config.toml
model = "image classifier"
dataset = "stained colorectal tissue patches (NCT-CRC-HE-100K)"
train_examples = 45211
image_size = 40
crop_scale_min = 0.5
horizontal_flip = true
translate = 0.12
color_jitter = 0.1
targets = ["tissue"]
num_classes = 9
arch = "convnext_v2"
isotropic = false
norm = "layernorm"
hidden_act = "gelu_tanh"
mlp_ratio = 2
inner_norm = false
patch_size = [2, 2]
depths = [3, 3, 3]
widths = [48, 96, 192]
kernel_size = 7
label_smoothing = 0.1
loss = "cross_entropy"
init = "kaiming_normal"
residual_init = "zero_last"
optimizer = "adamw"
learning_rate = 0.0021
beta1 = 0.95
beta2 = 0.98
eps = 1e-10
max_grad_norm = 5.0
max_steps = 22000
batch_size = 128
epochs = 62.3
lr_schedule = "cosine"
final_lr_fraction = 0.01
warmup_steps = 1100
weight_decay = 0.1
Rows from block 3, named by matrix and row number. Each number is 200 + 30 x the weight over its row's rms, rounded and kept within 0 to 999. All counts start at 0.
# f: depthwise 7x7 conv (model.blocks.3.mixer.f.weight, 96x1x7x7), a 7x7 kernel
f.22,158,232,229,233,197,190,234,178,185,191,237,224,204,213,209,164,205,233,232,159,169,220,193,198,185,126,139,184,199,173,181,151,150,176,166,178,158,182,147,205,177,178,179,152,172,180,210,197,174
f.23,195,204,188,168,154,203,199,231,242,238,240,224,176,218,197,204,222,282,257,211,184,223,211,163,109,128,228,236,222,203,184,188,191,194,230,187,204,180,200,209,188,201,183,202,178,193,196,164,186
f.24,214,197,221,248,219,209,214,212,219,230,232,222,217,199,198,208,196,159,159,211,204,211,214,142,77,112,199,220,195,199,190,144,169,204,193,205,212,228,211,201,220,213,208,211,207,199,206,213,220
f.25,179,155,157,147,159,189,186,183,203,173,135,176,178,208,196,230,242,279,262,206,187,190,219,258,234,239,176,157,217,203,219,226,194,173,188,177,165,188,203,217,202,184,205,211,226,178,204,224,201
f.26,203,193,213,226,229,216,179,230,223,220,201,216,210,212,231,233,183,139,172,233,245,249,221,151,98,139,208,239,226,215,180,167,176,213,229,190,218,203,231,229,221,203,182,188,204,219,219,196,180
f.27,214,214,223,238,232,233,220,239,226,237,228,242,210,220,231,241,180,219,244,218,238,238,249,206,176,213,233,234,239,225,212,223,245,250,214,206,213,232,251,232,206,211,251,233,228,212,230,207,223
f.28,202,204,199,182,192,192,167,166,165,170,159,163,148,188,159,154,182,185,179,162,179,165,168,147,142,179,177,167,201,155,133,159,185,191,210,190,154,167,194,174,168,198,165,184,201,183,174,197,213
f.29,199,184,211,210,210,217,202,200,202,210,239,232,196,198,166,199,259,292,271,224,181,195,204,175,135,167,194,213,195,219,156,129,164,225,242,212,201,180,201,193,198,239,206,200,182,213,191,201,237
f.30,180,155,135,145,146,152,184,191,177,172,172,210,207,198,175,175,169,243,225,205,201,157,168,153,246,243,203,180,169,188,171,242,232,192,157,203,204,183,208,226,214,184,238,218,217,222,234,194,174
f.31,196,192,196,188,175,197,189,207,213,186,168,165,221,196,201,188,155,113,164,217,205,193,201,154,84,149,196,195,204,213,187,148,195,204,197,212,198,180,147,192,208,192,183,186,189,158,171,184,190
f.32,229,231,224,229,226,205,183,209,210,229,210,220,211,178,208,235,196,111,168,250,202,214,211,188,137,154,207,232,170,231,248,214,196,177,182,139,217,207,219,203,187,145,154,181,220,217,187,179,171
f.33,187,210,179,194,195,203,200,196,177,172,200,180,180,137,175,159,188,200,173,169,154,167,142,204,205,190,129,154,172,152,159,194,173,148,145,203,158,149,173,183,202,176,205,225,229,212,204,219,203
f.34,188,188,183,173,207,220,185,202,177,166,158,175,179,221,209,180,161,264,234,174,208,168,162,195,292,228,185,182,211,206,155,124,146,205,224,222,187,196,211,227,254,223,199,201,203,195,202,219,203
f.35,234,218,221,236,213,190,212,220,208,221,233,223,199,215,226,222,209,222,223,257,233,248,275,229,208,222,249,252,222,236,216,206,222,221,264,224,230,228,197,221,245,231,211,229,219,240,232,206,189
f.36,230,217,222,221,220,205,237,217,213,225,235,202,206,198,223,228,219,178,151,217,227,265,255,193,130,126,214,244,210,213,185,138,132,181,220,206,206,213,234,185,183,198,201,198,218,224,194,190,200
f.37,193,223,206,212,225,234,249,204,198,165,160,178,207,217,255,217,151,179,124,174,238,219,187,200,296,171,155,228,215,178,165,197,164,205,231,221,207,173,166,193,201,216,220,185,207,208,193,192,218
f.38,208,202,208,195,194,234,233,210,216,197,172,174,187,206,219,179,182,230,216,171,187,154,144,191,296,261,156,153,161,164,185,255,229,169,172,222,233,195,166,201,208,220,216,212,197,171,196,212,223
f.39,212,200,212,227,217,194,202,201,212,229,234,221,215,188,196,208,193,144,183,210,221,242,226,156,74,137,219,246,226,213,175,148,173,223,203,219,206,208,208,214,222,199,192,216,213,241,214,206,200
f.40,162,163,146,160,169,158,188,163,183,179,172,169,182,188,180,185,166,144,157,204,199,176,162,165,157,150,166,196,183,181,159,173,175,135,146,200,172,196,203,182,167,182,201,212,189,185,197,200,201
f.41,199,208,224,231,234,224,237,205,210,212,228,217,209,206,219,214,188,151,185,216,220,230,220,148,90,144,243,240,230,231,189,136,182,218,220,212,201,223,218,227,214,201,209,214,225,220,230,209,204
f.42,224,246,223,202,222,224,207,230,219,178,176,186,228,247,222,188,138,121,166,197,238,197,184,155,129,148,168,202,205,203,184,160,185,210,227,219,219,204,201,206,232,233,220,224,192,159,190,225,222
f.43,170,176,213,209,188,190,168,175,204,223,206,189,206,222,178,216,182,161,140,233,231,192,212,199,116,142,200,236,175,191,243,220,180,184,197,157,161,214,237,220,185,161,169,165,195,213,180,192,126
f.44,196,217,184,136,158,207,230,185,197,161,172,170,188,190,175,167,177,189,189,187,180,173,185,215,248,234,166,141,181,166,156,209,225,172,201,208,177,153,184,187,187,196,220,195,160,136,127,178,177
f.45,215,194,242,203,223,211,208,204,203,225,237,208,190,191,209,197,219,242,216,195,172,212,191,232,232,204,235,206,226,237,209,207,210,241,234,216,244,257,252,251,246,232,204,237,251,273,245,241,211
f.46,206,213,228,242,243,182,166,210,237,186,230,221,198,229,247,189,124,164,144,201,245,269,173,151,199,215,223,243,230,205,195,165,175,202,216,193,188,225,219,248,187,206,175,164,214,214,209,195,191
f.47,207,219,199,195,194,209,221,214,210,204,205,192,224,234,193,209,243,263,236,201,207,179,200,258,329,258,231,219,196,198,242,249,218,214,228,238,213,192,224,184,204,208,215,192,210,209,196,194,199
f.48,183,208,199,163,187,184,181,206,161,172,130,163,167,188,211,181,142,92,136,199,165,190,208,211,190,218,217,189,199,210,229,244,251,232,186,183,206,223,212,212,208,207,210,230,218,194,218,209,204
f.49,186,166,209,214,206,185,216,195,187,216,208,179,195,176,171,204,233,270,196,179,180,229,201,282,303,249,200,211,193,171,243,252,216,207,202,208,189,201,235,211,183,181,200,181,182,230,200,153,186
f.50,178,206,209,213,206,196,200,174,194,211,238,223,208,189,164,185,236,248,263,210,180,217,243,257,230,268,254,180,164,211,251,237,262,224,178,189,172,206,251,234,192,178,205,188,182,209,187,190,207
f.51,190,205,177,157,197,220,252,190,193,152,160,153,194,217,174,162,164,218,220,194,214,166,148,189,254,281,212,225,181,187,189,226,245,211,213,227,188,178,204,214,235,246,228,192,205,216,238,242,221
f.52,183,201,178,149,161,180,173,206,182,160,143,144,187,173,187,175,167,183,177,195,184,155,166,139,126,138,211,191,185,182,167,169,174,192,185,192,170,194,185,177,170,158,192,202,193,170,195,198,178
f.53,233,233,166,164,221,219,229,228,213,196,166,199,219,215,201,253,265,233,235,222,221,185,152,193,220,192,156,162,190,178,150,164,170,152,186,200,227,187,143,172,156,201,214,217,230,168,207,186,237
f.54,198,228,210,197,210,230,221,191,199,211,212,197,211,220,164,163,212,280,250,213,215,191,210,227,293,292,231,206,192,213,214,243,228,219,213,198,205,193,237,210,204,230,204,197,216,244,208,205,237
f.55,218,231,227,205,213,218,217,210,222,207,186,217,233,233,190,197,144,92,155,210,229,210,183,144,136,122,199,205,223,216,210,188,199,239,218,199,186,216,233,219,221,219,211,207,219,213,215,192,194
f.56,208,229,238,229,223,234,192,206,251,222,185,235,235,197,228,173,142,147,176,198,208,195,132,138,209,184,184,209,226,244,187,161,174,207,233,252,236,212,189,190,235,240,219,219,232,199,189,220,216
f.57,193,213,189,202,221,210,208,173,176,206,216,234,211,220,178,153,195,222,254,234,221,179,192,210,265,302,268,234,181,178,210,235,269,247,222,186,191,179,208,198,207,205,185,195,192,213,194,210,211
f.58,223,171,203,217,234,219,236,231,204,219,196,192,199,223,261,209,129,143,161,167,197,266,222,195,236,209,169,195,241,223,180,192,159,173,210,239,206,190,167,168,179,219,229,211,171,148,174,175,185
f.59,204,169,155,156,158,196,234,221,163,136,122,160,224,248,207,194,144,155,211,187,211,220,215,164,200,205,211,215,188,188,143,160,176,187,197,199,199,172,183,175,203,215,186,208,171,174,187,239,214
f.60,206,193,179,172,164,150,167,226,203,211,183,220,186,193,201,188,188,245,214,192,176,185,219,242,205,209,163,186,174,218,291,276,260,195,182,209,213,245,247,259,199,170,181,219,205,188,204,188,190
f.61,168,183,200,207,195,183,174,186,184,185,187,195,203,169,170,184,145,147,155,170,182,174,162,154,107,120,169,179,184,184,176,129,163,195,207,194,202,206,181,182,204,202,191,191,206,201,216,210,194
f.62,161,206,221,194,210,182,160,158,204,186,186,212,183,191,218,227,225,199,179,198,222,237,255,267,232,249,225,225,211,247,215,214,218,224,201,163,180,190,181,184,160,174,174,142,145,163,164,154,169
f.63,232,222,229,204,217,233,246,207,237,200,195,183,200,223,238,198,166,146,142,230,227,210,183,174,166,138,226,238,236,210,149,159,189,229,229,257,215,193,191,191,240,240,228,181,207,203,191,238,217
f.64,193,222,232,207,203,203,201,212,212,202,201,194,206,206,233,212,157,143,162,202,216,201,198,132,93,120,173,214,171,193,160,141,163,176,205,188,202,206,194,207,186,207,205,225,214,226,224,202,191
f.65,169,189,195,189,183,177,206,177,186,193,141,163,156,211,181,218,243,173,133,195,208,170,228,280,258,174,229,230,180,195,250,208,168,219,226,204,174,189,167,156,190,224,195,182,177,178,182,182,234
f.66,185,188,210,238,238,220,202,189,219,241,249,232,208,204,210,236,214,164,156,180,188,211,232,167,122,126,155,195,248,243,206,177,178,196,202,209,217,229,239,239,214,201,189,195,231,228,234,206,173
f.67,220,217,230,219,225,200,218,229,238,238,202,210,188,191,228,240,218,229,189,187,199,206,205,211,227,189,167,194,178,174,139,135,149,181,214,216,205,159,115,140,209,212,253,236,214,177,175,184,212
f.68,214,204,209,208,227,207,192,214,208,194,158,182,195,206,188,215,150,104,110,204,224,188,199,149,143,133,195,206,197,217,171,167,185,200,188,171,203,218,165,206,214,171,191,220,233,198,221,233,195
f.69,250,221,170,143,199,237,235,199,219,207,169,189,207,219,165,182,212,236,200,176,179,169,180,201,247,260,171,167,222,229,192,190,189,214,240,220,208,173,138,170,245,252,230,208,194,164,162,221,238
f.70,184,177,173,206,189,180,189,207,214,249,257,228,207,214,183,243,283,211,230,266,217,193,245,221,117,180,232,189,203,224,205,158,196,199,174,196,219,218,193,193,205,201,180,174,162,169,164,176,204
f.71,164,184,205,230,220,200,182,191,202,218,224,244,217,171,207,236,190,167,209,247,219,217,235,174,116,187,275,225,170,207,195,199,225,220,165,160,191,217,243,226,185,157,165,179,200,243,227,179,163
f.72,229,168,204,152,183,208,204,211,196,182,151,218,238,191,236,195,175,113,164,199,219,208,190,177,205,173,165,164,180,225,183,128,180,180,216,212,206,189,189,189,213,219,212,264,221,198,216,260,252
f.73,190,187,213,235,202,199,185,217,204,208,218,193,159,204,286,252,205,161,178,182,222,272,254,238,166,164,180,197,225,209,204,179,153,161,170,211,201,211,229,198,176,175,232,217,225,233,244,215,234
f.74,209,193,204,236,208,195,212,228,199,178,208,193,200,238,243,231,163,172,203,230,234,265,240,174,137,193,231,219,239,252,198,193,214,228,193,197,237,227,248,235,203,170,181,220,233,271,213,178,160
f.75,180,191,196,173,193,202,163,201,181,214,249,213,220,168,172,172,246,207,176,192,132,192,171,177,89,158,178,188,215,194,196,156,192,174,195,168,184,218,233,174,214,224,215,232,216,237,214,226,234
f.76,208,232,232,231,219,212,197,208,217,209,229,223,216,237,189,231,223,251,263,223,225,200,219,207,203,251,229,235,196,213,250,279,280,185,186,198,209,227,230,235,209,227,224,232,207,227,222,216,208
f.77,178,195,216,228,216,200,190,188,223,231,216,219,202,196,193,242,227,138,186,231,190,189,235,193,100,131,246,229,180,224,260,207,207,225,213,194,230,236,226,201,235,231,195,214,197,197,201,238,232
f.78,202,201,226,236,212,224,196,204,227,232,221,235,239,194,209,228,223,205,235,231,201,210,200,139,67,131,215,202,221,225,185,193,221,218,196,237,212,195,226,213,197,219,219,186,202,214,209,206,225
f.79,228,204,228,207,233,178,170,209,177,202,241,219,218,197,194,205,227,229,186,195,204,200,233,284,170,172,211,254,238,229,247,239,239,212,222,238,224,242,239,259,253,194,231,223,213,219,202,203,181
f.80,199,227,237,204,208,215,168,207,233,173,183,194,217,204,185,180,114,221,158,180,196,177,165,162,300,211,199,208,217,192,127,207,179,242,249,204,200,177,194,199,215,209,209,236,208,213,228,222,215
f.81,208,204,190,162,163,204,220,173,219,212,181,185,200,188,161,177,231,260,228,191,163,156,155,212,275,250,181,155,167,160,158,193,177,165,164,206,181,163,150,159,203,182,197,198,178,182,186,189,184
f.82,209,230,217,191,196,204,214,203,238,270,212,197,207,223,261,243,203,136,185,183,235,234,183,154,171,202,184,220,253,231,209,170,202,213,264,226,221,220,206,221,248,230,221,230,245,216,229,217,195