A small image classifier, trained from scratch.
Data: trained on stained colorectal tissue patches (NCT-CRC-HE-100K), 45211 training examples, 62.3 epochs.
Rows from block 5 of a small image classifier, named by matrix and row number. Rows with one number belong to one neuron. Each number is 128 + 24 x the weight over its row's rms, rounded and kept within 0 to 255. All counts start at 0. Numbers have three digits each. After the name is the row's rms in percent of the matrix's.
After each neuron's rows are labels from the 100 images, of 14976, where the neuron reaches its highest value: "strongest on" is what is common among them. Only what is clearly more common there than usual is listed. The data: stained colorectal tissue patches (NCT-CRC-HE-100K). In brackets: how many of the 100.
# fc1: MLP up (model.blocks.5.mlp.fc1.weight, 192x96), inputs 0-95
# fc2: MLP down (model.blocks.5.mlp.fc2.weight, 96x192, transposed), outputs 0-95

fc1.21 096:119124144096110120155106134172128150087114139022151136161092103137108162134187115130086101106131121131100166148145100168126153136164125127150138142151140111109093121117150149136136103133133141106140134133128145152146110152151116135121125129115091135122130125100091126125092090123154158146
fc2.21 090:148130148109123164124121131134136111080102112104165099107177129123147115168162128126129079124108137137137140110143125145096149140073130092131097144162088141144143130154119105148162147117182118151091094123101148122113154105115157160110126123095126093153119120109130149086146130139097182092
strongest on: tissue: normal colon mucosa (60)

fc1.104 099:101108157105155166196119077141158116138138140100129141130107164123136170095107087141073171112147135141141156135111091141136127113125117117161160127160159140124131142095144125127107132124085170159133158166118168152144109133141121159154130125147118126171133142170132129137138123141091118152
fc2.104 066:147138169130197095104132107147083124102135106127065109128143105108150125154125144172122118114103143115097138102071106128141110159130133139145140104120151137097090115123093128105137162154155133127105113130136144131134177144183155125136155138123138088147125121103153135174122145125151096099
strongest on: tissue: tumour epithelium (94)

fc1.160 094:125122134130117135127127161126122160145110108052139149089123098176153105114176107100078114124126194134113140166159128154098100120138117143151120125134115155141123141095159154135153128129114126111139114127139107127107128196124148158123175159154091087121125110104126099145135139109114124104
fc2.160 098:114130154121143163157146149124102076088105129117150103139130146125154094130183160142115097150110177098157124121119118116104151132092087128124098105112086171156144125155128130127125131131153137100097105090100133130146132102121128153137111157113142109093134119171106144163128141184092163108
strongest on: tissue: mucus (60)

fc1.123 102:105125111127168172131106122086137146117120147089137136120105156173184097131121088113143099127167112113116142155155120113172136115117098107136152180149133142169132087128120084160158117146097113142127124142081143108115148111126140146105151158113163104114098098145110147149150122120097128165
fc2.123 065:089134102132108191147110169098180105153129155119185171113122119121100136144165138089144124162153135108191117136123143138093142139122139101130130160142098103186167112107149133134118084102131117108123127126121104118133106131092112129120114107141127113117114113122122089120135098142115172133
strongest on: tissue: mucus (44)

fc1.174 131:138082130126128103126155120095108149158144103132131104116130149141097111132114058114113126086121123128143161091122108085160129158119172113114185111137126116119137132135115103162136079101071107120110159147131154149154182131125154118130184106131138137149133157134083134136139115127107103111
fc2.174 111:141123120126122128135118123120142121127127152129128130128117130121125136117126130122137133123121123126126120134065123125132131119139133121119125132125129129123117131130134126132126124126130137127136135131128114125124121124125123124128119125119125083126121126123128131255120131123127132129
strongest on: tissue: adipose tissue (88)

fc1.127 087:099109135097120123124116129139115119092121173138160142115134119152151154112092088106107118107140219155168109136128138103135110105183109138150119113122084151170110126107127155136119173114105132164139119155124118136152139136077118156122140162131067097148122123125164108140133117137122135116
fc2.127 099:110120149106128153116115147128182145100132121107159154101155118123128136137128119120171075103157108151136126146116150129105145140139132073171119169168098132120139124133112135107112139092105161160092094166117108139128119109112144123095112146057153127146089131097137143143120140126112175081
strongest on: tissue: cancer-associated stroma (81)

fc1.81 089:120092148116128114117150141119079127103147154153132145136132125148136093124088042102133116098121208131147118115109123105124119108146156135146122135124097103146134124109112131116127132128059134133135119161139143140143204106078122147138155165131110111129155132128131121149158123115117128103
fc2.81 098:107111138105130113116110119141176157138143145139141167103132114122123143125101108125150114100156092164116115141105135120130136119158158097167123153139123108102126132130119135133119149105085147152115141188138102135124120139125137097110125107078139102159119125097129136251127124111138157104
strongest on: tissue: adipose tissue (28)

fc1.171 102:120146112138134122117128114145127163133160122136134104094153087160084118125156137124117146150116132115068101095179131167121118135140151127129115092137067124135104108181159167139056112106114134111102105165104105178169124130122139105145121162156121120131131139143141111158131142121136145148
fc2.171 115:110122127112164143129121141170130125092116122128122124139126122105129126122118132157145111097114129149146146161127125135111110127137108105112141165118101115141133136143073114090062159154146147087113076112136082127182177119115172114154146151124165145091152171073116128131136154147124123088
strongest on: tissue: smooth muscle (64)

fc1.83 098:117143182123109135119094140104126155158143141106119093116176155144106115133152101106085165153141099087115146107130141111167168122174102148117106090147144119116127082132140111164099111133126151119102128170136116157105145172114152162136129153137131124152153115098116104157119141094082143151
fc2.83 094:103107107151141170148145154098132076144103144119139126159130128165130110117165099104114125150126129113163153131154152138133141150113095149100132102135098119128115114144140137096106117120104135116122133102135131132150106152127129122153110138180106145081171145168106113033118131187107125149
strongest on: tissue: cancer-associated stroma (26)

fc1.130 104:136166114105138128138127122095097131093139127135139173119118110144129098134078149119102096178137160128130134143111095159088174089135139147146152132136134134153110052130144111138124112105108110132177112106132110156144155130096146138121139157134091091132140107188097146113148113120169138117
fc2.130 098:100123135117146072100137121160087144139125150147085118141140099120134119112105103155093118117135107141092145143113130126161092120157122160138158086107159101083115123128092133118101174153072148123125114175108148140161140166157170141123138135133140120139185149114115132119121139097160104116
strongest on: tissue: adipose tissue (100)

fc1.145 105:130130168091114163175109143138133108124123118141142089176145126151138098151155052116108089087135116109094141129116106144107123123089137124150125121124094090143095152113128128119124152158050105108107133177150131129130154146099148123129118133111138156124156122112169117139113114102137150138
fc2.145 097:112142133119093094105137157144129180148171136157138166113103121114113138114107131137146145121186125118114105150128133106148100119175148131179152116104174105114149113093111153134082127112068161119147131173092113153141115136119115130104118126116172124139095111104143131136122128089168154104
strongest on: tissue: mucus (51); tissue: adipose tissue (31)

fc1.107 097:137173126128132162124121127081129165181169107079136158119130150109107155126120139087134104178130149140136139123098144104135121182166172140172146146123105105116143129156110086104136134087131142123180113142121106142117152135116100120122125121092092098122107092122131092105158149146118125123
fc2.107 084:091138155134166070130150132146076146113128079144083141162116134108166131121138138157106136132101146117098106118124088119150104135125099168126128079093164125116121135127128124114117132157119137089150156158093169149157156149174116147133141129170137110116165120144116134144118119101176108134
strongest on: tissue: normal colon mucosa (27); tissue: mucus (25)

fc1.124 094:104106143151162133119149149098090135126123141151109089140134187148120109139138052112143169173132147129124108112125145118164148106155136117103106147171083090136147124150103137180133127154103131120142123135117142150105138170128124112126114157151118132121133109136138154144146148053134111159
fc2.124 112:118137125138142157144129112080134103158121134116123120144138102138127130155167099093093123198126123119122134114119131149110181149089133118126120100151111123136122114115153150119174112114126085161085137104119187140076116135150117157128138132169079091145158107158120103105153106162111117135
strongest on: tissue: smooth muscle (44); tissue: debris (30)

fc1.183 092:079149090078126109134138109135110153124151127152141145143147178105118144154163108115160105154128123146163134136111142147111109134143129118116110125098066146140134125141104147128097165127080148143128117127126128103098144137123140135117101111136173186180123126127170127131092171178167141120
fc2.183 095:124148118144110075105123121099115148161149131137082134136126095134119159118108093109090144164158104143085138153119113122144121140160149149145174072112148129079118084107118165141114142133069142172121134135125161176100099166153132125125129129165114113146161129140130133114115121122147095130
strongest on: tissue: adipose tissue (66)

fc1.80 101:131131138141152131150103110136163115138142133141146146113135156122098158128145137121118145165118117155118121169102133142122160135149156134127101117155083102140138137202122125145130148134121175125143111139090105137102144144058135131047117127106124135127101049149126111120133139120104126168
fc2.80 118:100093144097193164157136108153150095131090141118130128156145149128154132100166133113123103112104109122169130102142123130128127112104090164097104159134109110168127173151144085084129150148164129086109140122152136096175140126123150110134118156127105132097152135144094127143135107154120100162
strongest on: tissue: smooth muscle (100)

fc1.126 094:117091155081126135139153111137142170128171097125124147158099147133114115125185068121155093079130081118135144136114127137114175109107167102126120162135140110114115142145111130131138083119112115123131139141100211098145147141146115134113136096132113149125150114110099118146154124115148156151
fc2.126 100:119120142106102136113129137134158132129125152120155121110156127110142146142138116101139078136144104133127130127076136137101142141114143105148114140146098127123132118145126116138138158108108135155099101152119123151117119111095138152089127123099134101159128113118120141255140108123112171094
strongest on: tissue: adipose tissue (29)

fc1.55 099:121147164152135138142088120134147120172151093087159092131154153105088121140148133131155091141117125117129130104115152124135129175155167104144198184093093103125156125171106123120117137138126136118165123127088131131107127190143133120136121128131146116101130137124150098105141143101153172146
fc2.55 087:062131085120171103106143128140120173125146094151108174109113126142112083145116120151158105118119143127130126128159128128170101131153146151150128110128184109102121144128118124119118108138088155098122147157120134111154138146181119118129142104094148131126085100099139120080128128117196128116
strongest on: tissue: normal colon mucosa (98)

fc1.186 093:148116164128146136109149137085085181148118104096137093122133111147179118160115121047119121115120176127119102097118140099143094142110104150139141139114116131140121110119116139157138107130134103112105111134107148150147211140113152110111196133135115127133118117125101155142127116145111139117
fc2.186 109:134084118119137146141127111134131122134099160124144123126149165150132114129131123134121122105098130118152140105095138143127126116104127145088109143141118119127114153170151093136153125128144126104154148124146126091145129119123125112156118104103094130108139131144113131255134122131123129159
strongest on: tissue: adipose tissue (48)

fc1.141 113:126096153084124162147133117099151125127139147114123115136111155160133136117149074131167162147127137128108142117089076136101145091166142069138129122168077141116126077142124127163133089136109103119129146132092126114137144184136103124139146160161141088126096136168089124132140133122137126138
fc2.141 100:143155127158098130114132162074138149100147104091156127137132118149142139128171104108168116162127144123114138144125140124147138169122133101139141123158132152115132098117139150096131091099106171144134106118081175180097106095150096183103087126130126151121088099141155145155112140102133154129
strongest on: tissue: smooth muscle (70)

fc1.13 085:144122120138147158152134158098107169100080112153121130155110108121108173141108087111108135105141165117096151168128099142120132119094098141157176143131152127124105087135120081127155116116095137136135143136146128149135136133061108156143123099099150128095119139077135139119127101090075135135
fc2.13 086:123159144143157096153121103111136114121107096118101113199128103144176164125168117119137109173087108138110112127103076131138155146101099138102122096126130151133114135120139135081148139172150143141099125156127174141100137119190124167131130155121103106136137119156112136140122111100154098144
strongest on: tissue: mucus (72)

fc1.135 091:115137114160142153118134134106151166145135123101168114108121135143171141175157125126101130172097130115050116110085112167139104166159154115160142102183143125125110120133109126124097131142141148118127121130136100170123106153118110115142108151140101148119106146148128174108134142130060150130
fc2.135 097:181132101109085098119056098141157185123129098135124152114132154130142145132081117150158137082119087157100124132147129136097125122152158118120121158135123117115120151142120099118145137128137142141169134175134124104126136126093134130130123085166131167172118147089133143100118117073123139136
strongest on: tissue: cancer-associated stroma (44); tissue: smooth muscle (36)

fc1.164 093:113181129105140131133113145144101126105087142139168153133168091172144086169147127115122113134126141099085126090126130144113113097116111123133120104098116091127116103141167154120094135147093101134130105153142148166152156184106183127134138172143159139117120125131153136140092132100168129140
fc2.164 090:131121090127166131123086118138145166130158079145115165122098112141104145118102137165158158112128139153111122154182116108160107104166140117153140151108173111113127147090101160102094113129107153118152140128120110152145127157146130112139130136141158157113112139070121122065115120115168094119
strongest on: tissue: mucus (39)

fc1.51 105:095110138130114129105142151127096149124170120132167120126109145152161137145115078064108147071131168121136154138118100122125119147129115150112165109156142112148130131126114152133124099138095124099167092164142153150135171103103118172114163086143159141131175136096085149149133119120126113108
fc2.51 108:077098148103132167160129120132173127137095177132148151127135104102132154103112108097120105111149088148165112154091117106122167112118118130144113158124101104142154117147107136126100169137107124132113156134158091126140125155121175071141138127092128084137139149103091138179116131138115150100
strongest on: tissue: adipose tissue (100)

fc1.74 098:126133132100151170130121107130140146120123153126126154178147200089130147133097118123145147111136133173135139102115130091102157129139085124133161193123130160137165131177101078117116139108131141137140133109122176095155116108101115128131114083090162139164132131102139118120146089134116125134
fc2.74 072:121132131133139115137112159146109102082115100118135121135115157114144109130159139189172126110086178105173131127142117151146119130135098131098111115115118154136129142152112104112099128160137165068150100098110109128187153092133129126162119148102165151060112142146108138108136144124113147123
strongest on: tissue: mucus (66)

fc1.68 096:093175123140132122116153139085143138142103177098140134173125115123136086113133133114165116121162093069102147131120089096144118137126129116141139139177162126139154146147162130107125142163119142091117151141129113164167148122122117141126146122085124166120108090133110097123181150160089105120
fc2.68 096:116126160131099129150134095114112096146135144168129123121102103117124095155131122129091132169105124128144105130073110140086157132102139105112106074098111145153135120112137160151173111165136100142096133140152155084091131136145102143156157133084113116151116119175110099187145118135122162138
strongest on: tissue: tumour epithelium (76)

fc1.106 093:119135148097143138153099094123110100101154158115148140183163123149128160108093081115151105121163176162182169129131130071150141118129086117115132121113112161152141141118154114113127167154100110143128180130106139102138157118120111114132131165116141130155120134068155126141132126122114121114
fc2.106 091:157120158114074105096091133122114157096126103089130118084175158131145107150112112152144084094111138126108148111102154153080128143121144136134124109169115158086122135173118103166157153120112147160142099134130126121121120101125145147114107119095132144152109130144144168149114142103098186110
strongest on: tissue: cancer-associated stroma (34)

fc1.114 094:127149127130106151121124133142109162130142152040129116097118109171101129122171126102077147126125138108087138153139120151122138113118148116146109116150146168143105091115163165158134100119131138084126145133114127165180123170128131131130159187130102082134140119125127108139159128132134090111
fc2.114 106:144121145128134144101144156125101079093146112117131101117147163147126075165183145142140097149119175097127162106126153157104126144113121095133121103143100179119117122153115127145139132111133134128092070099097139139132135073108122154123115142126147133107140116159137130115146137181090168101
strongest on: tissue: mucus (41); tissue: normal colon mucosa (30)